A small image classifier, trained from scratch: layers 6.
Rows from block 3 of a small image classifier, named by matrix and row number. Rows with one number belong to one neuron. Each number is 128 + 24 x the weight over its row's rms, rounded and kept within 0 to 255. All counts start at 0. Numbers have three digits each. After the name is the row's rms in percent of the matrix's.
After each neuron's rows are labels from the 100 images, of 14976, where the neuron reaches its highest value: "patch colour" is the nearest of a few named colours to the mean colour under the peak. Only what is clearly more common there than usual is listed. The data: telescope images of galaxies (Galaxy Zoo DECaLS). In brackets: how many of the 100.
# fc1: MLP up (model.blocks.3.mlp.fc1.weight, 576x192), inputs 96-191
# fc2: MLP down (model.blocks.3.mlp.fc2.weight, 192x576, transposed), outputs 96-191

fc1.136 106:108149121121153161135121128128137144077191121142192141110129136115130121123145094134107103136117113113088142095133168115165113142110132122106116114111177142158156127131144129164132173113115144097155133123131123149103113121112111082129129125145120147109128121120137139104085118161116164154
fc2.136 094:136151122145187146141131096158154138142121076131143123173138163114111096161108153161110105103148096104147124095162150137120134144087134133090140045163130088108121093114160114119139160085092110121120109136135112084128121119129132140129128158110081114081110133109139116099140129140099170130
patch colour: grey (33)

fc1.336 099:131122112121133117124129133122117116093121136112108128157140132134156150141156133127129166127163129118126067173129130108125128133121147147101103139150156125173158151134145134102155119174147144140117122146113108158141122133117154122113121118062163139131071108151116098129109131132118107093
fc2.336 112:135135128098187131085121140117128115123116130132134110136129128105135135126145126130132119122132131049121151099088137141128117127134123144142132008115134124115133119141140131140127114153105128087128139122128136142142151113144132122130125138142139141123124174110133125135140118097155104151
patch colour: brown (34)

fc1.285 094:154088119130141119130117128086155077138115150130161115103124130126106180085144137161126122114138136089105133137113114127159120093137126111133121131091121119120119133155151136113148097129123115093148128130145136128162133116154124131126141140147115130117153105136125187129126135139124140114
fc2.285 083:122104130143158143138109136131151159166144062112110113151141149145116113121108184109133116165145145102137149136159121129174125136143137133086147068131116147163082113128127134112102173124089138145146136129153107126135139139129137159130130169144133125121090157161130095100149137155119141097
patch colour: grey (45)

fc1.12 107:097133134109094155115107134150101117128093135107151097117056137122122119101118137167100083107111120148085150109155106156112056151105149094162142103125097114124123122125178138123148103126105148171084130161132101138131124126124109136124129118106121141140146152097177114109156085135119134154
fc2.12 087:100141099128157118127120118121118120105115093122137119147166141111131136147131095157166116112126113093125099126059130083123165079104178153137070109131149118152100086111143120099136167123100196088137143107162115108131124096132122105150139149115104146091149160140072106123132121138117113146
patch colour: grey (97)

fc1.364 109:112087126105134108122115127137128158140180116129130114126103159112128114116155131113113142130157119150154154166138116141135081129147077094094135154125114114115171182122091109161136167151207138103125191173151103110118140150158147137103125162113135154131131185106166103121131089126123161148
fc2.364 075:133106140108137116102133122074156100110139058145122097123119119117124147101139152176176153115148122122098147114107119118166136109137086164116120126119133086102105185096113158105206120142107094163138094170085109106102119095157118092121128100138115133120117109082131111126116162129138106092
patch colour: grey (28)

fc1.373 117:140106156141131113143116165144125129147103127150135127111077101128142114105125122166116107056125173158108110147139148141138110153163143073174139176103102143119134123153139126125166108121108116135120117151144154138138178172160123122133136174164158106127145120131147131151104100125183099088
fc2.373 075:155140150102112108085123091105117130102135085123095128164105077151124167117135109142178119131152104079134168136087124123106108103098124120103090061135160121133070145108171122091169132152122176136107133163148111103137127204151157136125134150115124141146165136159159105121130123106141104154
patch colour: brown (52); grey (43)

fc1.248 090:146059124114121128096089124080109096124117123147147116147101120133147137088127077159166146119150150123148167108134134148147141107146092129117124135095078115105136170166131150157163127140121156127094115146109171127133134140160147133103132141178146172137146125147162152158137141053124146092
fc2.248 077:147181130126161127136104135131148117137092146152145152137152114111125102137157133151114159090142130076177147113099120126137140101118122148139178080146127137104105117125116141144138128151118118077163155137130101121102126078131132135099126119112129151152118139132084124126125139129099135153
patch colour: grey (53); brown (41)

fc1.356 111:089112133087119165102136133146089118127104161124162118116075139134144109116130133177101116123107138142117140127145124147128075146127123106158140105107090116113130152162190106169124096145115159154081139147083124138114118090104131134106149099133135158155133146137148127107175099111120144157
fc2.356 086:099144109118146113117120127126138116126104123092132108148146136105102097155124109223139112098148096126128100122104107069131126098111129133165086129152127117117121099099139091104122142131080159114130145121122116106080114100102101091120127113100107118110175182116094128124139115123097106140
patch colour: grey (68)

fc1.26 112:099100131122127135121125130140123131145126157109146127108097158133153122099131126171116096107090152135103135169144113155120086143159099117173144137080100122109145151174167135159122079163115154150109130163102161155131148107131132126116153130159138162164134149118148126141146092045127111134
fc2.26 073:132150160119147107114143117085157143102132137131137119116099138125093097119119121230151120067142110129147145159115112084142119093122081148156059111128139150089121144130159114148134166136115115141123132191107094113097109111126133123098117119145125114137129121162123098147136134133131137128
patch colour: grey (78)

fc1.117 108:116108123122095153107110131140118134076148116123108101141075125122142100092119116135105104102154105132096152120145133145105095130085143091146140125128140134127121115106162122123141112128126164121098119184132106142113136154120112092152122128089129136127149173117142107121093097137112119136
fc2.117 089:139137115119138108114089127154092140097121073133163085159134153147140152143145102152129098128127115105134130128113145123092152081117177115135111089140145114190087084139159132121116150120091198102099137132162138102119139089110118131150154126116100126110133135163046118111123126131128143138
patch colour: grey (94)

fc1.110 111:137154102150149061173109124137142151118169113143136135144132134113146097119138075124088141129094120121130118128116171125118168131113154094130116179136165105130139131139118108123162099116145114102150104154150145127122147174202128128148114208132121126122115089109182121129117144113121139091
fc2.110 087:119179123147132123174146139162145119149106108126110105154143158134127142170112166145153110091161136074155102130102121127083081134112152132132140102152115119148166073151116094111112096133080092088118120116133153088176141115082140126147114105124131102121124123107130147160141118107115090121
patch colour: brown (67)

fc1.363 104:115136126128111132167133123113076101107103111137128163176122123159142138152150138098148153141112122143127086135122162111093132078106183156104105118164100159132124134127148130148118173119174151127099108124128128148138120147116171132188129115129114168124063126140100115119161103109162150124
fc2.363 113:140139113122206136106123153139127131138118151138145127129130121130126137123158129112130140157139167065118144128114123160140118148159124146121136055131151149129126122143116156154101154147149142089124165111124156140129137101113144108120138124130132128143121158135116120131125123115152156157
patch colour: brown (33)

fc1.252 098:128075117117131131127151154137109134145138127131130137101155148124164127134193133137129159150081137137140114165137143152157079112147123166077127103093116087155151126153149139161099102193123113150121168104135147144121124132101150113129139101148131136147140132136099146132131162096115121157
fc2.252 081:139124092092149102112140137153134117143117127129124128103123117083084084149169145136096099125086152094110136137129135152130147128146134096145126101153130133143130101140108108141165145129120115107130155205125115160078132103097124142124153065132135146141106130143111126108169101148141141135
patch colour: brown (60)

fc1.9 112:098119127112119145132124138137125143151115163115149100126103159111123105104131121164106119111086137132131135154125117142126094141159118126151140129092093159122150144148182153181112110162143162118101155174106144168112145121098149124107141125155151180187130166108159114139163095044137106128
fc2.9 073:115191125131156105134141144119136117102136152120129127127100128129125084165109103222128128079161147114165110159125097089128128106120126166167109094153160129136161102162133114152101135138124126111151119130103121119127129066094115126087119124152134112127111102143108105139118132134122137136
patch colour: grey (82)

fc1.238 107:099134133098136149135120154140097115125115173112152088149087165130144118124124125170120084122071134122122117136115130151126078125143125127157137077113114153131141132166175126155134105142157145147107137168113141147131137121123123125110138132151147164149119152115152127134180084079122123130
fc2.238 073:134147148167145117099142148139138139142132149082139142141100138135097084141112132188158145087151128133139129148154090111109141141146133134178138117138139135127159096173150105172076153139134148141129124102119150135123147056107135124111120125172143115147129124132098127161137114132121148134
patch colour: grey (77)

fc1.28 121:133100132126137118120101148131135113133114141129130124110093139111162112104147133156119105092129185131120134154136143134122117130167107110177142155091071123102141137171156128155136094145086159140118126160129181138134141112150145126114156141164169146152142133134153152154148106063156110089
fc2.28 082:108115170122148097084136098102146146102102136150117113130138114132121128121123142196144132068134110103154163159101118074172148078143090138134055122140109130099105163134160130120151141129085130122117135189121109129090114131147116124111130138140125129141141134154152106118138126131133142173
patch colour: grey (59); brown (39)