python train.py --model="image classifier" --dataset="telescope images of galaxies (Galaxy Zoo DECaLS)" --train_examples=88335 --image_size=32 --crop_scale_min=1 --horizontal_flip=false --translate=0.06 --targets=["shape", "bar", "bulge size", "merging"] --num_classes=[3, 3, 4, 4] --arch="mlp_mixer" --norm="layernorm" --norm_position="pre" --hidden_act="gelu" --mlp_ratio=3 --parallel_block=false --dropout=0.1 --inner_norm=false --patch_size=[4, 4] --conv_stem=false --layers=6 --width=192 --mixing="mixup" --loss="cross_entropy" --init="kaiming_normal" --residual_init="zero_last" --optimizer="adamw" --learning_rate=0.0019 --beta1=0.8 --beta2=0.99 --eps=1e-08 --max_steps=25500 --batch_size=64 --epochs=18.5 --lr_schedule="wsd" --decay_fraction=0.4 --final_lr_fraction=0.05 --warmup_steps=2550 --weight_decay=0.06
Rows from block 3 of a small image classifier, named by matrix and row number. Rows with one number belong to one neuron. Each number is 500 + 40 x the weight over its row's rms, rounded and kept within 0 to 999. All counts start at 0. Numbers have three digits each. After the name is the row's rms in percent of the matrix's.
After each neuron's rows are labels from the 100 images, of 14976, where the neuron reaches its highest value: "patch colour" is the nearest of a few named colours to the mean colour under the peak; "top examples" is what is common among them. Only what is clearly more common there than usual is listed. The data: telescope images of galaxies (Galaxy Zoo DECaLS). In brackets: how many of the 100, against the usual share in percent.
# fc1: MLP up (model.blocks.3.mlp.fc1.weight, 576x192), inputs 0-95
# fc2: MLP down (model.blocks.3.mlp.fc2.weight, 192x576, transposed), outputs 0-95

fc1.216 104:496462564501534578504487502571552546441519492463511486499506457517482516470506486468577394547491543503478483447570516435548399580549552529587483483496517477521464486461538504551484503572480528492496532501459538493543526509534548539491458557569476470509538467486527517344495486491459496494
fc2.216 080:491513547531542429608431524521483456522538563542507485519545499492494491476517533510504589522537505503482454463507509484528498508504487589424527515485518480438566516548490488441576509507527500569469452541509510556498482496473518508586477510588549498437471440508522494507471524565507524532
patch colour: grey (64 vs 6.1)
top examples: shape: featured or disk (79 vs 30.4); edge-on disk: no (59 vs 24.7); spiral arms: yes (44 vs 18.8)

fc1.140 122:418464503448446553580519542463485504505497485541505499501478488588580514507513511441503531498498532499497472461371461518419504396591549477539520518490514506533486475522518509472486412544483527461474503532524476525468507458499529576504467510441439477457443550545594528499498465460478503507
fc2.140 094:499449530560463567426535441495469467474555430489446473517440478427499502494543563540612455440468443456471486466480473511528475489413574463587501492448427402582457501472509565432437555439529451512459486525520473454448478467440523415482489488489535475472474443452462496489453505489516503471
patch colour: brown (63 vs 12.5)
top examples: shape: featured or disk (66 vs 30.4)

fc1.173 117:474430502404414543557527489509500516512536517471492504509471448538630537575468550432485520519549496509479444436432499534511561422577543480548538517477524487552517488499484577504493412525451519488491522507509465545468488467501573563498498511508443489497444503530550575462539467469506558504
fc2.173 081:480501569542500623539560530519447485483586524435461516552440510488535512459547491467632498491503465503531534501478460533524491469511556487646527533531463442541451463457522462437484545491501463548472484516486518510485493437441496506504471422547481505499471431465486482501493486450500519446
patch colour: brown (82 vs 12.5)
top examples: shape: featured or disk (72 vs 30.4); edge-on disk: no (64 vs 24.7); spiral arms: yes (49 vs 18.8)

fc1.501 116:535514464484451484484538430447529519483481519448447544478579467453489516548460525509557537505439499537528451514490516479495500505452496465489553407552487535485511606506522506550517528547599437509587513515493507535502468572496521435488520515532526515573551393484435476462519482630431506540
fc2.501 098:517459460497481591521551514447527587477487520524440481472514516487521463484543515510598511508495482490481460482482445509489551497528531479586543530423468475434509494534578544495419492487518436505481455577528555541432513481435443485464531532464500459533451451494477453520465478552525500551
patch colour: grey (99 vs 6.1)
top examples: roundness: in between (65 vs 33.9)

fc1.462 113:417518491468436499480501507521477492522507524598450550562522529613542468532424433434523537523578511540476529523444517444516489487521547453500484523527544570493484539545447474507495513438443521474548520459440509566522558502522458486488442480564517479501504529521560490514501520549531450501
fc2.462 097:513492521448497508533508456474461473462430477532468555475446501512486504440526488511534499452479515594510522517506496507462532505447477488532492570579487536527445474505543413423526537533450457480532466509527505448519474503528464489514489382454514483425540545537538458565449556426450486482
patch colour: grey (86 vs 6.1)
top examples: roundness: cigar-shaped (58 vs 8.1); edge-on disk: yes (31 vs 5.2)

fc1.536 124:412476503449470547552527576480462480520504501551530511486476475599564462481516444427492518498498526521519472480369479497446498404588551515535524530472519528516487448522554469472521453496460538467479519527527508520513529465527474589511456473477489486473428561533606508506486497462496485503
fc2.536 102:520424534518456550456522430453490506463511434501435499504462475450460490474495552539599501427481429484453438485510454510525499505451559476562483548477416443572442498471470524455475556490550470521518479565483466449440514479434512453503462445433528434482490436450528508538496510496491479484
patch colour: brown (73 vs 12.5)
top examples: edge-on disk: yes (28 vs 5.2); roundness: cigar-shaped (26 vs 8.1)

fc1.540 112:477431482499404569513560504507479516481498530505468500480479492581585499571491544436504463530517519476491505494446522498497491418536582447562498465486541436549539522555509540504487453538393532421508489524501496589481503503500575536521517498514434524502470545502540521439535438496493555520
fc2.540 091:445489495489524600537567460483432402541519464463442496549416485513495478438511488503607470412482516553528505491486496546495474480473542537602500550543436497571457476487468402409506528528500463493503504474505483476523504484479496470534448387558507478471525467484544480509456515485486439465
patch colour: brown (56 vs 12.5); grey (41 vs 6.1)
top examples: edge-on disk: yes (37 vs 5.2)

fc1.162 105:468487569478528567542471509579548534462513482478542473503524435506500513452512486468549397561498573479470478464571510445549405577548527510573505472485523480526487461469525510527498485572484542513481533510481553503543528473529518559494470533567480471488515466498546509337496489490484498510
fc2.162 079:492507537533557425606438497533463457518532578535494520529511498472497496463546547500494564491546515509468492446488509474537500509491476592417519537486485469427556538550537481448538504560505482565453455538528493573515482499480528511560486456570558516447476460495538490529460543589527572526
patch colour: grey (65 vs 6.1)
top examples: shape: featured or disk (69 vs 30.4); edge-on disk: no (57 vs 24.7); spiral arms: yes (45 vs 18.8)

fc1.23 106:472505549498518544538502542545544551459492504471474516561506456492549489545499486487565510506452516503533462493516479481502429515528529547562503495499490534590473466491491513533519451512558534507511568440499516516508512477472462569483417530547442463484489436525505566462546406462527521517
fc2.23 079:461506529516612449545446545491436481546580483544563407514477503485458523467554499467538535481544475517533525500461485527493531475468476525441506516490495460509523434569545530423500491530576471556408488563560476525542548396480504526494549475570519544447472511515528486498501493478526491533
patch colour: brown (48 vs 12.5)
top examples: shape: featured or disk (70 vs 30.4); edge-on disk: no (67 vs 24.7); spiral arms: yes (53 vs 18.8)

fc1.565 101:531510496472534501485516444510556535413518525480495480563616449492509537512457567476524473600480553531489492498523499480494486468458471527486474496476518547462571525461456579513498468530540461541476461533522568540533554480512526467524590573566485484509503439507467471454478476603545484511
fc2.565 077:600499497499525476555447523465448502470527487595414471438537547474489495530578474550534520529503469518487479510526475497476575464475528451480569514484475448509575516589536473453414519522504483498487430500569531496470429519425533442433516514456535536457564468532481505488469476548523525565
patch colour: grey (67 vs 6.1)
top examples: shape: featured or disk (61 vs 30.4); edge-on disk: no (59 vs 24.7); spiral arms: yes (51 vs 18.8)

fc1.87 098:460464524472519523494474494470537539503479541464478528527534439513602490562436442456584489493527505540559454500434441515477418445503497585542476519488495533505446477426463527519517501509580521508497496500498551533527520430498500502485463492513469499493436448555452513491523373499516547450
fc2.87 083:495481468492575478508536526456473523520577456589529456499479482468482472480567500521522568455435471488533510565527463517459521481413536529456489520496477456466566472614557497409443517395575456539430456570541448472486492435498509520476541445499518439451467507502518504541511526461499447591
patch colour: brown (59 vs 12.5); grey (41 vs 6.1)
top examples: shape: featured or disk (92 vs 30.4); edge-on disk: no (91 vs 24.7); spiral arms: yes (79 vs 18.8)

fc1.139 108:535514519489534495514485471420579548504511502440587473469555498477505557523448546470548483490569493525596384515517401534438475438490438595508484519497511506485524519447492525528485503577528483513495483569479518496507497508443517508512541512453506530502507442527449497516518375536536579490
fc2.139 084:519524428506506519482470492502502515484470502605412413466595526502476532526545472500576497524475534571520562515472495539485508468490496466503519478513496510452491516605540548468467490510503466474396469512495567489539513456518486501513541561474516495479524546547473509560467524498549426541
patch colour: grey (85 vs 6.1)
top examples: shape: featured or disk (70 vs 30.4); edge-on disk: no (66 vs 24.7); bar: no (46 vs 12.9)

fc1.167 110:522486557483551511514460480431553569515479523496528471544558490509533568501476540440520484569561521544558441521476389515458532439480459592500520540477536523524549493466481551513513453566541513530484476591493555562507572500473518495542560574505463518505478465505468498506493368548569540494
fc2.167 081:514489431500501451523487484463489537508547481580381420492595518539462506533580504520571493559511511521460532510487455532431523415489449478457520526473487477456568538559523559454486495525502469502425488526557563477512526507505471500499522560453529511437519556542535531545459546520506499591
patch colour: grey (44 vs 6.1)
top examples: spiral arms: yes (45 vs 18.8); bulge size: small (26 vs 7.2)

fc1.144 123:393490516456486529537506543471475499509490493561522505537484504607527464483512462447506544459491507531460515497350479497418496407561549496511531524503484555526434447522540474478522450487470488466483503542526454509516565443549498518504480474447479498470431572500594483534502533466449481512
fc2.144 108:498423529501461536443489446484485490484506393505458530502487479447462450480530563560575468464464394480463462463523480504530472520414541483544474510485384444543475477474505535476423542445524474515519476517504484430460503514461508435449465433451518439472512468413522505535473534480465499493
patch colour: brown (48 vs 12.5); grey (42 vs 6.1)
top examples: roundness: cigar-shaped (58 vs 8.1)

fc1.432 123:438474491427445532513514542518472515515517504530527515508501460580635490523482531434465520505508539512519471456366483528460515405594531513535533514479511502529481461498479546479512420479459531470475518541486517548495503462520553583517482492479432534484409549505566526500535465481508529471
fc2.432 096:490398561535444567520537451474493467459562481464437527556494484479477469452536515533602494479502429475481433484505446506544477521451561504578528546517445439547513509491482513479463542497545465540479527526487472456429553482437480431490436458481496416514466413427489470492465491506495492513
patch colour: brown (75 vs 12.5)
top examples: shape: featured or disk (69 vs 30.4); edge-on disk: no (53 vs 24.7); bar: no (32 vs 12.9)